A small audio captioner, trained from scratch: log mel input, decoder width 320.
Rows from block 2 of the text decoder, named by matrix and row number. Rows with one number belong to one attention dimension. Each number is 128 + 24 x the weight over its row's rms, rounded and kept within 0 to 255. All counts start at 0. After the name is the row's rms in percent of the matrix's.
# q: attention query (decoder.blocks.2.attn.q.weight, 320x320), inputs 214-319
# k: attention key (decoder.blocks.2.attn.k.weight, 320x320), inputs 214-319
q.225 104 [101 159 129  59 125 142 116 115 130 117 115 126 125 100 111 137 117 160 117 146 100 128 130 140 150  97 117 107 131 112 115 105 110 113 136 138 158 176 182  95  96 132 149 148  83 103 109  95 116 100 154 121 138 133 115 123 121 131 100 151  80 126 157 145 136 110 138 111 127 141 158 172 143 164 145 106  98 171 115 110 154 149 133 100 152 117  80 122 166 181 105 116 132 142  93 139 108 104 172 148 131 103 121 185  98 104]
k.225 109 [ 83 138 131 132  59 145 132 118  82 124 120 132 146 117 160 108  93 119 125 133 123 117 128 104 157 199 144 126 111 131  95 153  77  86 189 149 134  78 152 118  82 132  94 129 166 150 142 121 125 131 117 113 124 116 181 152 135 107 113 126 159 108 122 115 133 121 168 119 162  96  96 127 139 129 129 137 115 142 127  95 125 115 110 143 119 136 148 124 107  98 180 124 138  95 142 114  95 116 154 153 135 135 100 112 160  70]
q.226 103 [151 129 119 128 160  94 131 137 140 151 167 134 146 166 133 176 104  96 108  77 123 149 160 123 124 149 151 136 100 120 121 145 136 132 138 125 116 116 101 123 133 139 102 141 135 112 136 131  92 127  95 119 163 137 134 159 129 132 126  97 104 100 147 104 122 185 111 156 135 144 147  91 145 128 153 128 136  82 149 105 171 124 102 122 118 123  96 150  87 113 132 104 121  99 101  83 121 108  52 122 134 132 115 103 139 161]
k.226 103 [103 100 121 113 123 112 144 124 157 141 101 132 105 163 128  89 134 166 126 128 118 111 120 162  88  98 106 114 164 157 126 107 147 122  89  89 146 185 138 116 145 127 146 117 121 108 114 140 133 123 147 150 113 102 104  84 153 147 119 131 110 147 149 139  88  98 118 119 121 169 140 133  86 114  93  90  96 119 112 155  97 132 125 103 105 173 110 121 168 130 108 165 138 182  95 141 163 115 126  77 116 150 143  87 104 164]
q.227 090 [102 122 145 136 117 122 146 148  74 108 100 127  90 129 159  83 127 118 108 152 177 106 126 119 168 135 139 121  96 120 126 143 128 126 104 141 136 109 123 127 129 140 140  57 100 144 126 116 139 130 107 131  90  89 133 133 156 123 136  97 154 137  97 161  99  89 147 129 145 119  99 144 101  84 133 108 152 156 136 115  76 126 143 168 110 122 205 135 133 100 162 140 130 156 141 168 135 103 206 133 127 150 177 118 127  98]
k.227 097 [148 178 121 136 148 110 118 116 167 142 155 121 151 145  92 186 117 126 135 105 137 146 131  94 140 113 117 123  66 115 137 157  99 181 123 155 143 138 115 156 102 143 140 144 159 142 111 123 133 120 121 134 151 147 133 136 103  97  89 113 107 119 171 114 162 133 116 142 124 110 104 129 165 147 138 135 153  99 132  98 171 168 135 113 130 112 101 147 119 115 127 144 114  99 121  94 126 128 107 136 144 107 124 159 109 129]
q.228 093 [ 74 140  98 118  96 160 135 111 109  82 136 151 103 123 130  81 155 127 137 135 139 120 109 113 146 121  60 137 141 109 112 139 104 131  91 118  99 119 137 109 145 115  94 101 129 157 119 106 147 152 103 121 117 150 119 118 139 140 186 159 144 155  99 169 112 103 144  74 137 100 121 121 123 124 113 167 137 121  89 163  79 129 111  99 137 161 146 153  88 136 103 161 125 130 135 140 164 157 179 168 141 137 185 156 155  92]
k.228 089 [111 134 124 123 180 129 139 137 120 138 165 118 134  89 162 141 105  93 112  74 138 177 155 116 116 105 151 135  86  96 147 145 109 174  98 162 128  98  99 159 142 147 144 113 143 117 122 121 114 132 120  95 135 112 103 161 112  92 151 128 142 130 115  99 183 140 132 133 152 123 119 144 147 163 128  86 134 114 162 125 100 107 154 154 138 110 129  97 118 109 155 107 133 145 156 139  72 158 121 141 131  94 133 164 174 114]
q.229 092 [ 90 116 126 133  81 166 133 118 134 123  96 121 120  80 122 127 141 162 173 164 121 109 117 112 135 101  89 136 147 114 127  94 110 133 132 140 154 118 141 123 151 102 141 141 142 162 148 121 137 107 165 125 108 136  86 118 122 118 128 154 134 140 126 129 119  85 121 105 110 134 136 152 132 128  94 140 141 167  78 137  92 137 140 104 143 135 166 132 160 163  96 170 123 153 134 185 147 137 208 150 128 104 135 173 119  93]
k.229 087 [160 124 141 136 124 151 100 160  84 113 123 133 149  65 158 132 104  80 121 127 174 133 149 101 160 171 161 122 132  95 154 148 111 121 178 162 105  78 128 156 126 126 102 131 125 134 146 105 143 125 114  95 142 130 117 159 115 143 134 147 138  97  89 122 163 135 136 155 143  80  92 124 154 161 154 128 150 141 157 112 154 143 153 125 158 106 166 122  96 128 172  83 101 108 159 133 104 159 159 144 143 107  89 148 159  98]
q.230 097 [118 113 152 116 149 124 124 168  83 132  93 148  64 128 115  92 132 115 125 119 142 100 137 102 167 154 153 110  90 108 128 111 142 145 142 147 159 129 131 145 118 135 151  85 114 135 117 112 116 136 120 159  88 127 151 116 136 120 123  94 159 119 145 170 120 118 164 134 142 127 106 161 105  77 144 137 153 144 147  99 109 141 133 175 133 116 198 136 136 112 166 117 144 137 130 163 138  99 189  90  92 143 162 119 100 140]
k.230 102 [163 173 118 140 116 117  90 114 144 134 149 138 133 146  87 167 106 135 113 121 135 119 126 133 142 113  91 114  91 112 121 142 108 180 106 125 124 159 145 146 103 136 168 153 161 118 119 110 124 116 105 141 133 168 130 114  65 135 103  95  88 146 173 134 131 132 107 141 133 106 123 130 162 128 140 125 122 121  89  97 180 188 110 126 128 122  86 153 140 139 126 145 121  87 123  72 135 116 100 108 107 127 129 135 104 130]
q.231 079 [138 157 142 138 121 124 122  86 181 147 140 125 148 104 136 211 141 150 125 107 110 133 123 142 123  91 101 121 135 149 129 103  82 123 104 117 142  67 107 112 142 109 126 175 105 141 126 134 134  97 159 112 123 108  88 158 125  75 128 176 133 105 104  87 158  99 126 110 117 141 148 132 145 152 116 115 113 147 102 132 121 116 170 117 134 124 117 127 128 135  96 147 133 112 129 138 148 163  90 160 138 129  79 164 166  93]
k.231 087 [117  87 136 146  95 132 165 126 111 115  96 125 140 101 164 109 132 110 161 139 166 136 124 103 134 170 175 151 137 139 129 132 161  63 163 144 145 109 138 120 161 130  73 105 104 158 144 118 156 132 134 104 124 117 124 168 146 144 167 158 189 110  88 134 123 134 123 128 113  91 125 116 135 176 114 134 140 129 157 118 117 100 130  85 121 125 147  93 101 154 124 103 115 113 110 158 110 139 171 140 178 122  97 114 160  94]
q.232 103 [ 70 129  89  88 134 144 136 134 125  52 143 156 157 122 139  84 119 115 133 122 131 139 126 149 137 121  70 129 136  94 110 151 115 111 110 131 104 153 162  92 123 146 103 127 101  86 121 114 112 136 110 112 137 141 129 135  99 150 123 137  88 143 125 153 106 106 130 124 152 128 108 146 148 149 129 146  98 130  98 160 145 109 101 110 135 162  84 157 128 176 118 130 121 124 142 104 137 155 139 173 172 105 173 184 133  93]
k.232 101 [ 63 142 131 113 118 123 149 142  81 144 136 112 128 139 166 125  94 149 115 110 135 162 152 128 138 141 128 114  96 122  98 131 108 142 115 155 130  92 104 149 126 119 136  83 155 135 142 143 103 132 137 119 154  91 132 106 150 101 134 133 140 147 134  80 145 122 171 112 154 105  88 148 132 142 111 104 112 122 146 147 101  96 140 157 158 118 152 130 129  99 183 121 139 164 145 135 104 147 142 134 137 132 139 161 168 116]
q.233 104 [143 112 160 105 162 138  82 127 134 150 117 144 138 139 123 185 109 161  83 129 116 131 172 134 123 101 155 134  93 145 123 115 164 188 118 136 140 138 124 143 124 123 182 157 110 131 165 143 135 101 153 122 126 129  95 145 153 109 109  85  88 141 186  93 148 138 117 123 102  95 165 115 125 151 132 113 128 111 141  87 178 180 154  98 143 122 125 109 124 116 121 107 134  96  96 113 166  88 136 114  81 179  77 134  79 140]
k.233 102 [151 115  77 142  88 134 112 142 131 151 113 134 100 172  89  51 142 117 129 169 173 107  96 134 149 154 116 102 160 154 139 143 115 101 129  96 105 164 154 139 117 118 113 136  93 187 134 126 129 161 116 133 110 101 155  89 150 144 153 117 119 140 128 163  93 122 114 124 112 148 148 105 102  94 118 109 132 122 143 141 137 127 116 166  83 141 142 139 107 139 118 126 125 133 128 131 135 134 110  88 111 134 121  92 143 152]
q.234 091 [132 108 142 177 101 115 150 138  95  93  92 113  92 129 144 109 158 100 152 130 144  87 115 119 125 137 108 127 138 124 176 115 170 141 112 125 125 112 110 145 164 116 112 123 159 137 122 134 159 151 139 168  99 124 120 100 151 152 157 134 179 163 100 143 103 118 147  96 128  97 102 103 109 101 121 175 156 126 118 124  87 118 110 151 123 127 172 133  91 119 142 172 144 134 152 165 176 135 157 108 126 184 170 113 138 141]
k.234 089 [187 134 152 155 196 136  98 133 169 128 139 140 122 112 121 170 145 109  97 126 119 142 156 141 117  55 111 150 121 115 129 133 150 174  89 144 101 145  92 166 143 141 158 120  95 100 138 106 116 128 121 123 131 163  80 152  85 129 130 129 118 145 138 103 154 127  95 147 112 138 143 116 148 144 153  95 140 123 126 138 145 137 153 117 160 121 110 122 134 132 128 102 135 134 167 114 109 145 123 127 116 110 136 131 116 168]
q.235 094 [161 112 132 188 104 121 139 133 110 117 118 139  71 137 137 111 141  88 146 133 144 117  98 113 120 143 124 119 162 133 191 109 167 121 150 122 115 114 114 151 149 129 124 127 154 136 129 140 157 145 128 162 105 150 153  85 154 143 166 147 196 175  90 132  98 135 142 111 107 135 129 115 121 105 116 167 138 102 132 126  76 134 111 145 111 116 157 127  96  97 144 139 147 132 141 143 141 141 120  88 125 169 166  67 179 149]
k.235 093 [199 126 159 153 194 101 106 138 168 130 150 130 115 102  97 171 159 130 105 130 121 121 161 145 122  81 108 143 117 128 123 107 164 171 103 127 107 157  84 138 147 140 165 154 117 106 130 123 125 113 113 150 117 150 100 138  95 147 140 117 112 135 141 133 151 126  93 155 117 139 158 109 125 135 132 103 141 114 123 134 138 135 145 117 162 127  82 130 150 164  97 115 153 119 140 138 143 134 101 135 126 120 146 125  87 163]
q.236 090 [134 145 130 117 104 151  93 114 160 142 136 117 167  76 120 183 121 182 139 145 122 151 124 136 112  97  95 125 112 136 113 102 105 154 103 138 149  97 143  97 134 121 150 173 110 130 139 123 124  97 176 100 130 129  83 168 123  85 123 158  92  99 150 122 144 100 105 116 118 159 146 127 142 152 135 125 130 166 106 118 123 135 135  80 161 132 122 118 170 141  96 141 136 114 119 126 142 153 119 156 147 122 102 185  84 115]
k.236 088 [119 106 131 150  98 166 141 132  74 120 122 131 146 122 155  85 138  89 153 128 169 128 122  97 145 180 159 123 169 147 149 112 144  63 183 131 113 102 174 136 133  94  91 117  96 128 148 121 141 150 128 111 105  96 138 135 148 149 171 159 163 108 106 126 106 123 144 122 142  91 109 142 122 167 143 137 124 147 152 133 129 111 158 115 122 107 146 113  88 136 170 104 127 119 139 149 110 148 173 137 154 120 101 127 137  75]
q.237 114 [130 114 141 127 156  99 142 159  74 117 133 150 111 165 114 113 106 105 100  76 137 112 146 118 131 153 177 121 122 120 136 153 191 118 142 129 120 163 124 142  98 158 124  87 142 111 113 127 111 145 101 138 126 130 169 115 144 156 137  69 112 133 145 124 109 173 144 129 137 104 111 118 122 100 157 130 150 108 160 102 158 149 115 151 123 110 119 127 105 109 156 121 136 124 107  98 113 110 129  96 102 144 143  81 130 169]
k.237 105 [135 179 110 123 111 115 119 112 163 147 142 122 119 173  89 136 126 160 117 140 115 112 136 168 122 105  92 100 127 141 104 121 111 154  89  78 132 165 141 116 113 110 161 142 135 121  98 134  82 139 111 146 150 125 109  90 121 118  96 118  83 173 164 134  91 140  85 132 109 168 136 136 126  98 104 112 107 120  88 125 120 152 120 128 105 155 106 152 145 152  71 164 118 129 112  91 157 109  77  89 118 147 138 109  95 165]
q.238 089 [137 119  73 169 115 114 115 107 171 120 188 122 157 138 132 144 144 111 147 107 131 144 109 117  84 119  94 143 151 116 127 127 108 126 141 137 102 120 100 134 158 122  60 165 184 132 147 144 113 170 119 140 159 136 134 142 130 121 149 157 136 138 108  93 139 156 109 136 114 149 111 112 145 154 118 135 142  89 142 147 130  87  76 108 110 136  97 128  92 111 122 158 112 117 118 109 122 157  38 101 140 139  98 111 169 157]
k.238 089 [144  95 170 108 166 113 152 146 124 110 120 149 114 124 149 128 126 139 108 154 103 126 147 159 106  94 133 150 155 124 117  93 187 127  93 103 143 134 119 125 151 129 166 110 103  93 131 150 128 109 110 127 106 120  73 124 142 146 155 120 123 153 141 115 127 101 123 115 116 145 198 132  88 135 134  90 112 120 149 159  94 126 130 116 160 143 144 101 142 137 107 111 148 172 126 157 153 127 115  89 108 135 150 114 121 148]
q.239 132 [133 136 101 167  78 125 129 106 139 101 125  98 131  99 155  97 178 106 171 163 153 141  83 146 117 121  84 128 150 125 158 137 104 122 113 132 123  95 111 140 160 109  99 116 141 150 119 154 173 139 126 139 124 128 127 111 114 140 144 190 186 166  87 155 110  95 122 131 118 105 112  98 113 126 112 143 112 131 102 171  54  91 122 129 118 155 173 119 127 115 119 166 117 132 173 161 143 157 147 146 167 131 143 134 175 104]
k.239 129 [141 115 153 126 182 114 130 126 126 121 131 137 163  83 163 182 123 110 107  98 153 166 136 112 123 104 155 170 105 105 151 127 155 170 102 170 111 101  82 162 165 147 118 123  99 119 139 113 143 115 141 103 141 138  96 174 106 128 144 139 150 124 116 100 185 132 127 144 126 110 131 120 151 161 148 116 153 126 154 117 139 112 138 127 169  94 119 107 123 112 143  80 138 133 159 145  90 136 136 173 133  94 133 160 136 109]
q.240 095 [174 103 148 136 163 116  69 154 145 184  99 115 114 114 128 178 108 138 112 119 113 126 148 117 103 133 152 122 113 145 145 106 150 171 125 145 141 122 121 141 122 109 165 158 136 130 151 158 120  98 159 145 131 127 120 118 140 118  96 108 108 106 142  94 133 138 119 137 108 131 145 107 115 114 115 110 137 108 127  91 142 163 137 101 145  98 130 124 125  95 137 130 135 124 115 118 152  94 100  93 103 152 112  84  87 179]
k.240 097 [148 124 103 154 120 139  98 127 141 134 109 160 115 147  71  94 156 112 119 153 132 109  87 161 120 122  92 104 203 143 168 122 146  94 122  80 111 176 183 120 115 114 125 143  94 129 130 111 160 143 105 124 113 142 129 121 106 170 137 136 109 123 139 190  76 134  93 125 127 141 157 104 113 133 147 122 125 134 115 134 159 134 142 120  88 143 120 138 116 167 105 122 115 106 125 124 159 118 127  93 124 156 108  93  89 147]
q.241 092 [ 83 104 152 102 110 134 137 146  85 129  59 109  85 103 107 104 147 147 156 154 116 114 124 113 116 120 134  97 109 120 143 114 121 130 138 159 147 163 173 112 152 132 164 134  89 127  90 119 138  89 158 140 118 122 122 102 156 160 104 127 101 121 135 147 103  91 123 104 125 135 118 141 100 130 155 132 143 170  82  98  92 155 150 133 149 117 174 127 145 157 137 157 127 148 136 176 124  98 202 121 138  95 165 137  76 153]
k.241 086 [120 198 109 138 102 171 106 115 107 135 143 126 162 126 114 134 108 110 109 128 145 140 104 113 140 144 119 149 138 112 149 159  81 114 120 132 111 119 150 138 107  90 124 138 151 114 141 115 132 136  94 117 136 168 130 163  96 110 149 121  93 121 107 132 135 161 131 149 170 100 137 135 164 138 143 139 122 152  86  85 143 143 155  95 128 101 103 162 113 149 143 126 115  86 173  83 111  90 159 144 124 130 114 155 155  51]
q.242 105 [149 104 139 195 152 111 149 130 136 144 143 145 124 161 141 151 127  98 115  88 148 119 136 123 127 143 137 141 135 130 140 157 165 143 101 109 105  98  77 163 121 127 117 102 160 138 142 153 148 135  96 134 107 140 127 120 133 138 152  97 157 140 119 102 133 148 127 141 127  87 128  87 106 111 123 122 150  87 168 117 109 129 121 126 108 145 165 117  97  97 149 113 143 119 134 114 168 138  98 112  91 176 130  74 146 140]
k.242 113 [180 123 122 124 173 102 135 133 180 147 124 104 111 135  97 128 168 139 149 154 144 129 129 140 114  68 108 112 138 149 152 102 156 166  84 117 118 158  83 134 165 127 150 145  95 121 110 127 123 138 123 141 138 102  80  96 127 165 130 128 100 124 126 146 130 130  68 136 102 168 127 118 118 116 118 112 153 100 150 157 124 137 138 120 107 128 110 146 135 139  55 132 129 140 117 141 142 138  97 115 118 100 146 115  94 197]
q.243 095 [ 82 142 122  80 134 153 167 143  85  93 139 155 122 133 130  87 122  98 109 126 137 109 138 139 166 140 115 121 149 112 125 142 140 104 125 107 104 151 154 112 104 136 112  71 101  96 104 108 129 129 101  96 107 130 153 121 123 166 141 113  99 140 137 169 107 116 127 122 162 116  99 161 124 124 149 129  96 134 105 140 130 137 122 154 138 145 120 144 125 150 159 113 116 153 137 135  93 123 173 154 134  93 166 144 130 127]
k.243 098 [ 96 182 127  96 107 131 111 119 132 128 134 105 118 148 148 152 104 168 131 103 128 129 153 111 132 137 131 144  51 135 100 135 106 176 123 146 127 107  89 136 101 146 147 130 188 121 100 133  94 126 125 157 154 112 140 107 137  58  85 103 139 141 134  87 155 118 161 128 131 124  81 150 150 110 121 133 121 139 106 128 125 100 109 147 150 122 117 144 135 105 141 151 143 139 129 112 120 122 128 161 132 146 164 150 145 107]
q.244 114 [123 146  96 171 120 140 155  72 180 125 170 117 161 144 134 145 171 140 111 144 142 148 122 117 117 118  81 142 169 134 122 165 109 124  99 102 103 103 104 131 117 129 111 116 117 147 144 161 160 131  97 106 135 112 107 149 113 114 141 151 114 156 124 114 163 113  97 121 136  92 136 104 132 147  93 111 107 100 135 184 104 109 144 114  81 176 121 136 108 129 122 136 117  93 139 112 137 161 104 161 137 151 101 143 174  86]
k.244 119 [140  88 135 125 161 115 146 146 133 126 124 100 124  90 186 134 166 130 156 113 151 164 142 121 118 121 189 148 114 136 145 118 157 154 126 149 117  92  98 137 166 143 133 102  86 127 118 128 145 117 156 108 142  93  98 130 164 111 136 157 158 109 124 118 174 113 136 115  98 131 103 127 126 130 115 128 163 122 178 152 114  88 146 142 123 129 138  92 106 122 109  92 144 167 135 176 123 159 122 176 159 108 145 126 141 145]
q.245 091 [123 135 128  95 165 127 121 149 111 115 161 154 158 159 121 106 115 110  99 106 126 144 148 145 132 148 146 102 109 123  97 177 136 128 135 113 112 159 143 109  90 154 163  94  93  98 132 106 101 140  69 112 139 105 168 148 133 148 128  80  87 132 149 167 152 172 129 151 137 134 124 147 139 123 166 133 105 114 165 128 180 130 121 135 115 131 100 141 107 138 146  96 129  97 116  76  86 140 107 150 117 122 116 124 141 115]
k.245 089 [ 88 150 110  96  92 120 148 115 149 144 126 116  98 186 126 120 128 157 121 127  91 118 125 113 129 121 113 100 105 154  99 110 114 147 121 130 146 141 121 108 117 138 144 117 148 131 132 136 123 117 131 178 132 117 166 105 149  89  85 124 130 164 149 124 100 137 156 105 115 174 131 145 120  77  99 122 110 124  94 141 112 133 106 157 112 133 113 149 176 100  98 174 151 170  96 112 146 103 103 114 132 127 161 121 104 163]
q.246 088 [178 132 104 134 122  99 124 116 180 172 142 145 141 132  94 178 123 148 129 110  96 135 113 142  87 122 132 131 145 140 161 104 122 107 148  96 129 137 125 126 112 124  95 174 149 119 124 128 131 146 139 126 144 135 145 136 130 130 133 153 118 129 123  79 172 163 105 131 111 149 147 109 147 144 114 129 116 119 133 146 155 119 115  92 125 124  53  96 120 133  98 123 143 121 121  92 108 138  26  86 135 135  82  99 149 170]
k.246 087 [136  71 159 121 120 133 136 135 108  98  91 138 120 119 145 123 144 112 124 151 111 103 101 155 105 132 129 138 197 151 130  94 176  79 154 106 129 141 151  74 138 119 124 132  86 112 111 136 157 141 141 141 119 133 129 148 143 166 160 139 143 140 115 149 113 106 145 122 121 141 159 139  90 112 129 134 130 149 104 151  91  89 119  96 115 146 119  99 129 161 103 113 154 124 120 169 156 104 146 123 127 162 132  90 121 147]
q.247 084 [104 153 149  89 164 169 114  87 135 138 143 145 151 160 115 163 105 158  78 121 112 133 144 112 159  92 136 140 116 153  95 138 135 154 104 115 128 136 137 132  95 149 163 137  84 107 133 116 143 107 127 109 129 137  95 143 139 116 114  74  62 137 167  81 162 158 116 125 135  96 151 135 140 158 132 110 103 113 133 115 168 170 146 114 147 144 110 105 113 141 134  95 135  94  96 100 128  90 135 148  63 161  76 129 120 115]
k.247 088 [109 107  91 118  59 108 126 135 159 159 115  98  92 154 138  86 144 149 148 162 162 119 115 134 159 137 128  69 150 158 114 136 105 139 144 112 121 127 139 124 114 132 118 129 122 180 115 155 120 139 135 127 141  71 149 101 171 127 124 148 111 131 150 136 123 111 135  89  96 149 115 136 114  83 116 130 145 112 150 138 132 107 119 162  78 155 137 112  98 126 105 130 120 130 125 126 148 136  95 138 148 133 126  95 124 145]
q.248 098 [132 132  78 108 142 117 150 107 157 127 171 139 172 136 128 144 119 114 126  90 103 152 125 127 115 143 110 127 153 137 121 150 115 107 133 103  90 150 141  97 127 124  77 151 132 102 120 125 116 156 118  97 165 137 144 145 122 165 140 151  92 110 125 112 141 156  92 117 149 154 126 110 142 163 150 136 115  94 111 153 150 105 114  99 124 124  42 153 102 139 116 132 114 108 111  60  98 167  49 120 165  98 106 121 179 147]
k.248 099 [ 82 115 157  98 113 127 153 144 121 112 117 113  97 141 168 113 125 159 104 126 103 119 123 130  78 134 122 146 155 139 129 103 163 102 119  96 150 133 125 106 126 139 122 120 117 109 106 145 117 128 145 154 115 117 125 110 166 121 145 132 148 138 105 120 114 118 170  99 126 158 134 151  96 120 113 116 101 144 132 159  69  95 112 117 131 152 119 107 153 123 122 148 144 188 123 163 135 115 125 121 136 144 161 115 127 131]
q.249 087 [186 125 123 158 128 113 122 129 188 139 157 119 127 124 119 173 135 129 121 124 125 148 118 102 105 116 108 125 141 147 139  94 125 123 141 120 122 124 108 137 117 143 106 165 173 117 147 146 129 153 131 140 157 137 120 129 123 101 108 141 162 134 128 113 156 159 103 130 108 145 160 102 143 158 131 147 117 116 133 141 135 112 113  95 115 125  81 111 110 137 120 144 158  99 118  95 113 156  30 110 125 152  86  93 168 138]
k.249 087 [152  81 142 139 158  98 161 155 105  98 100 157 120 115 131 121 164 123 128 147 110 112 118 130 112 136 137 128 188 145 143 111 190  84 142 118 117 152 121 109 146 123 132 131  89 112 129 123 149 137 139 122 105 137 104 152 147 175 160 144 137 132 115 138 124 109 120 126 130 151 168 112  87 123 124 114 136 146 129 131 111 116 125  98 126 148 113  87 134 156  94 109 146 138 124 194 140 126 129 115 126 139 126  86  94 151]
q.250 092 [124 109 137 130  97 145 127 147  75  95  85 128  83 106 129  74 156 114 158 153 141  78 101 115 150 139 111 118 143 115 157 110 143 127 143 131 141 136 148 133 150 141 148 112 136 127 101 111 149 134 147 147  83 138 141 116 133 160 128 146 170 144 113 151  92 107 158 130 127 140 115 153 101 107 111 157 139 170 112 109 106 140 121 157 146 108 157 134 166 136 132 141 135 184 130 176 144 109 194 114 126 125 169 127 135 118]
k.250 087 [143 173 131 156 132 140 111 118 135 124 162 137 149  80  75 159 114 116 125 103 132 140 156 115 123 122 118 151  77 101 121 147  93 155 130 143 134 115 113 158 101 115 144 169 158 131 134  92 116 121 125  92 138 152 129 168 104 123 123 106 138 108 115 130 146 139 124 168 178 123 114 141 160 143 151 149 135 122 110  97 164 161 152  98 164  84 103 147 134 108 151 140 116  92 158  84  84 106 120 140 131 102 134 156 125 107]
q.251 089 [129 132 110  80 144 134  99 123 159 147 144 137 189 124 107 176 111 161 104 137 103 158 151 144  90 100 140 130 101 138  98 147 131 156 125 140 148 159 142 121 118 126 157 142  98 103 145 148  99  92 151 105 151 135 100 162  97 119  87 116  49 108 174  79 142 104 110 168 127 127 151 131 154 162 140  92 106 118 128 128 180 147 145  96 171 128  78 123 159 161 125 113 137 111 117 114 129 122 113 131 130 110  79 160  91 133]
k.251 091 [ 86 118 109 141  76 137 132 124  79 136  95 145 121 149 141  60 119 124 134 147 134  87  97 132 140 188 144 105 144 138 117 123 110  59 137 101 135 120 175 103 136 104  80 117 125 148 131 147 147 150 139 111 118 106 128  96 161 137 145 141 134 122 130 144  94 121 170  97 131 121 104 118 102 115 115 133 110 127 159 138 111 115 111 153  96 124 189 154 105 128 160 135 117 144 129 123 141 121 161 103 126 133  99 125 141 116]
q.252 088 [ 77 122 130 130 127 128 151 146  83 108 103 139 111 133 134  45 151 106 136 121 145 109 121 145 168 178 124 117 112 120 112 168 128 116 108 109 113  99 140 111 131 132 103  86 125 141 106 129 141 159 100 136 106  89 158 121 126 161 146 121 162 128 100 184  94  80 127 107 153 121  84 121 120  82 139 153 152 153 128 128  89 114 126 165  87 139 183 143  98 119 174 137 135 139 148 126  97 135 167 142 134 120 203 116 157 109]
k.252 087 [121 160 123  90 173 152 139 136 167 144 167 120 122 137 119 167 107 157 121 103 124 142 144 118 101  68 113 141  84  95 158 135 102 190 102 155 120 135  90 138 123 155 179 135 148 114 117 126 101  94 119 156 148 160 122 139  95  84  93 105 115 145 109 102 156 145 132 123 155 153 127 138 160 142 130 143 136 134 120 119 156 153 132 121 156 102  85 150 149  98 106 161 110 130 139 107  98 117 129 149 120 100 156 149 118 141]
q.253 105 [156 132 118 168 110 138  77  99 160 151 126  94 116 128 130 172 134 152 135 156 132 133 105 123 111 120 132 145 126 153 132 110 122 156 115 134 137  91  96 152 123 111 142 167 151 158 145 156 165 132 143 152 150 137 104 118 139  75 118 136 144 144 136  98 151 133 119 132  88 106 154  89 127 129 112 136 130 108 140 130 106 154 128 101 131 117 152 110 130  92 102 146 121 103 149 127 163 128  98 114 112 189  88 104 145 136]
k.253 106 [186 111 105 155 154 120 127 134 162 149 123 146 132 128 106 107 165  88 141 163 137 143 126 126 151  99 124 117 163 146 149 111 144 126 126 132 109 147 138 136 172 126 119 141  72 164 156 122 156 126 143  74 101 130 107 136 123 187 156 154 118 105 136 178 128 115  97 153 101 135 153  99 105 141 136 120 161 125 158 141 136 124 151 136 114 111 151 103 104 157 118  89 113 120 134 165 121 152 126 122 131 112 104  98 130 147]
q.254 121 [152  78 139  99 160 116 100 154 124 131 130 151 121 144 107 154  74 119  84 100 105 114 164 120 110 130 134 134 113 131 131 125 193 151 138 124 125 155 119 123 125 148 186 146 135 103 155 142 103 117 144 146 141 154 137 114 128 142 112  73  96 118 149 112 144 179 128 117 123 123 139 126 128 141 164 152 133  87 135  86 176 177 123 101 141 100  91 130 110 107 119 133 149 116 112  87 163 112 104  95  96 163 139  96  81 164]
k.254 107 [147 153 101 138 117 126 110 159 138 139 120 148  74 176  66  76 147 117  94 158 134  99 100 148 137 121  72  83 187 143 168 115 135  94 121  80 113 179 171 125 100 106 153 117 124 115 128 118 108 146 132 128 102 118 116  82 121 144 173 149  75 124 146 158  65 134 120 113 133 173 131 123  94 100 113  95  89 129 118 152 138 137 154 158 104 125 127 140 131 145 117 163 134 150 128 132 152  95 114  71 114 165 129 123 102 158]
q.255 100 [155  89 157 101 168 132  62 161 123 130 122 126 135 101 125 149  98 132 122 129 120 122 138 108  82 111 149 128  99 152 120  98 159 145 169 153 141 141 127 116 152 123 173 175 143 116 179 126  89 132 195 167 144 142 141 125 140 109  90 108 115 103 153 100 132 152 136 125 102 123 138 137 140 117 146 151 143 113 127  86 171 156 142 115 163  99 102 126 129 116 114 131 148 135 137 125 142 121 106 101 124 166 112 112  67 172]
k.255 099 [136 144 115 154 109 132  96 119 113 134 131 184 103 163  58  77 149 107  95 176 109  98 112 150 151 136  89 115 185 143 152 146 127  55 139  78  97 167 178 124  91 105 125 115 108 123 158 108 144 146 108 103  86 144 137 112 111 167 179 124  90 138 135 153  65 146 112 102 142 141 162 124 104 130 118 106 105 127 126 143 158 151 118 148 106 131 135 143 119 148 143 151 101 119 121 125 117  96 138  64  94 135 117 104 120 149]
q.256 109 [160 179 144 129 152 144  94  79 140 155  90 106 181 109 120 171 104 149 136 145 101 124 149 137 131  92 141 111  88 134 112 146 128 136 105 133 130 136 151 127 123 128 137 119 117 140 119 133 148  70 141 119 122 136  95 147 114 177  63 137 112 115 149  66 145  92  97 141 110 147 146 141 144 147 114  73 135 113 112 139 143 154 146 113 138 134 118 110 172 159 126 102 120 126  72 112 123 147 108 140 134  77  61 139 150 135]
k.256 113 [ 94 131 128 110 130 143 119  94 126 118  95 107 109 118 127 128 116 113 136 124 119 167 123 144 118 136 167 106 154 169 121 118 142 120 189 146 159 115 169  91 135  85 124 152 182 127 135 152 165 181 128 124 164  96 147 139 172 119 115 168 128 102 159 106 149 120 137  99 127 105 121 108 137 143 138 117 107 118  89 115 131 107 134 135 134 117 114 154 100 112 165 116 170 142 115 133 132 140 143 144 124 151  97 107 122 121]
q.257 110 [ 69  98 109 155  89 130 179 157 110  88 148 162 104 151 122  97 157 108 105  80 146 116 103 104 112 148 116 122 132 140 115 120 102 114 102 114 137 120  91 121 115 128 128 133 125 121 140 127 109 170  85 137 146  92 143 123 140  97 173 115 151 139 119 192 112 140 144 102 142 111  93 113  90 124 167 183  98 118 141 112 110  99 112 164  92 126 135 153  86 108 150 140 130 108 146 118 139 116 148 119 134 176 187  89 130  95]
k.257 114 [131 125 100 116 139 117 120 156 125 116 133 166 126 135 121 116 106 168 101 152 142  93 126  99 160 115  79 177  92 111 144 139 140 169  46 141  86 132  93 153 115 183 114 125  91 128 128 103 123  83 120 138  88 144 122 126  77 144 122  97 119 177 127 149 117 122 136 145 128 115 131 125 143  97 110 128 157 161 143 162 139 133 112 117 151 176 159  76 148 141 107 132 115 142 166 115 113 145 124 151  97 121 161 165 157 137]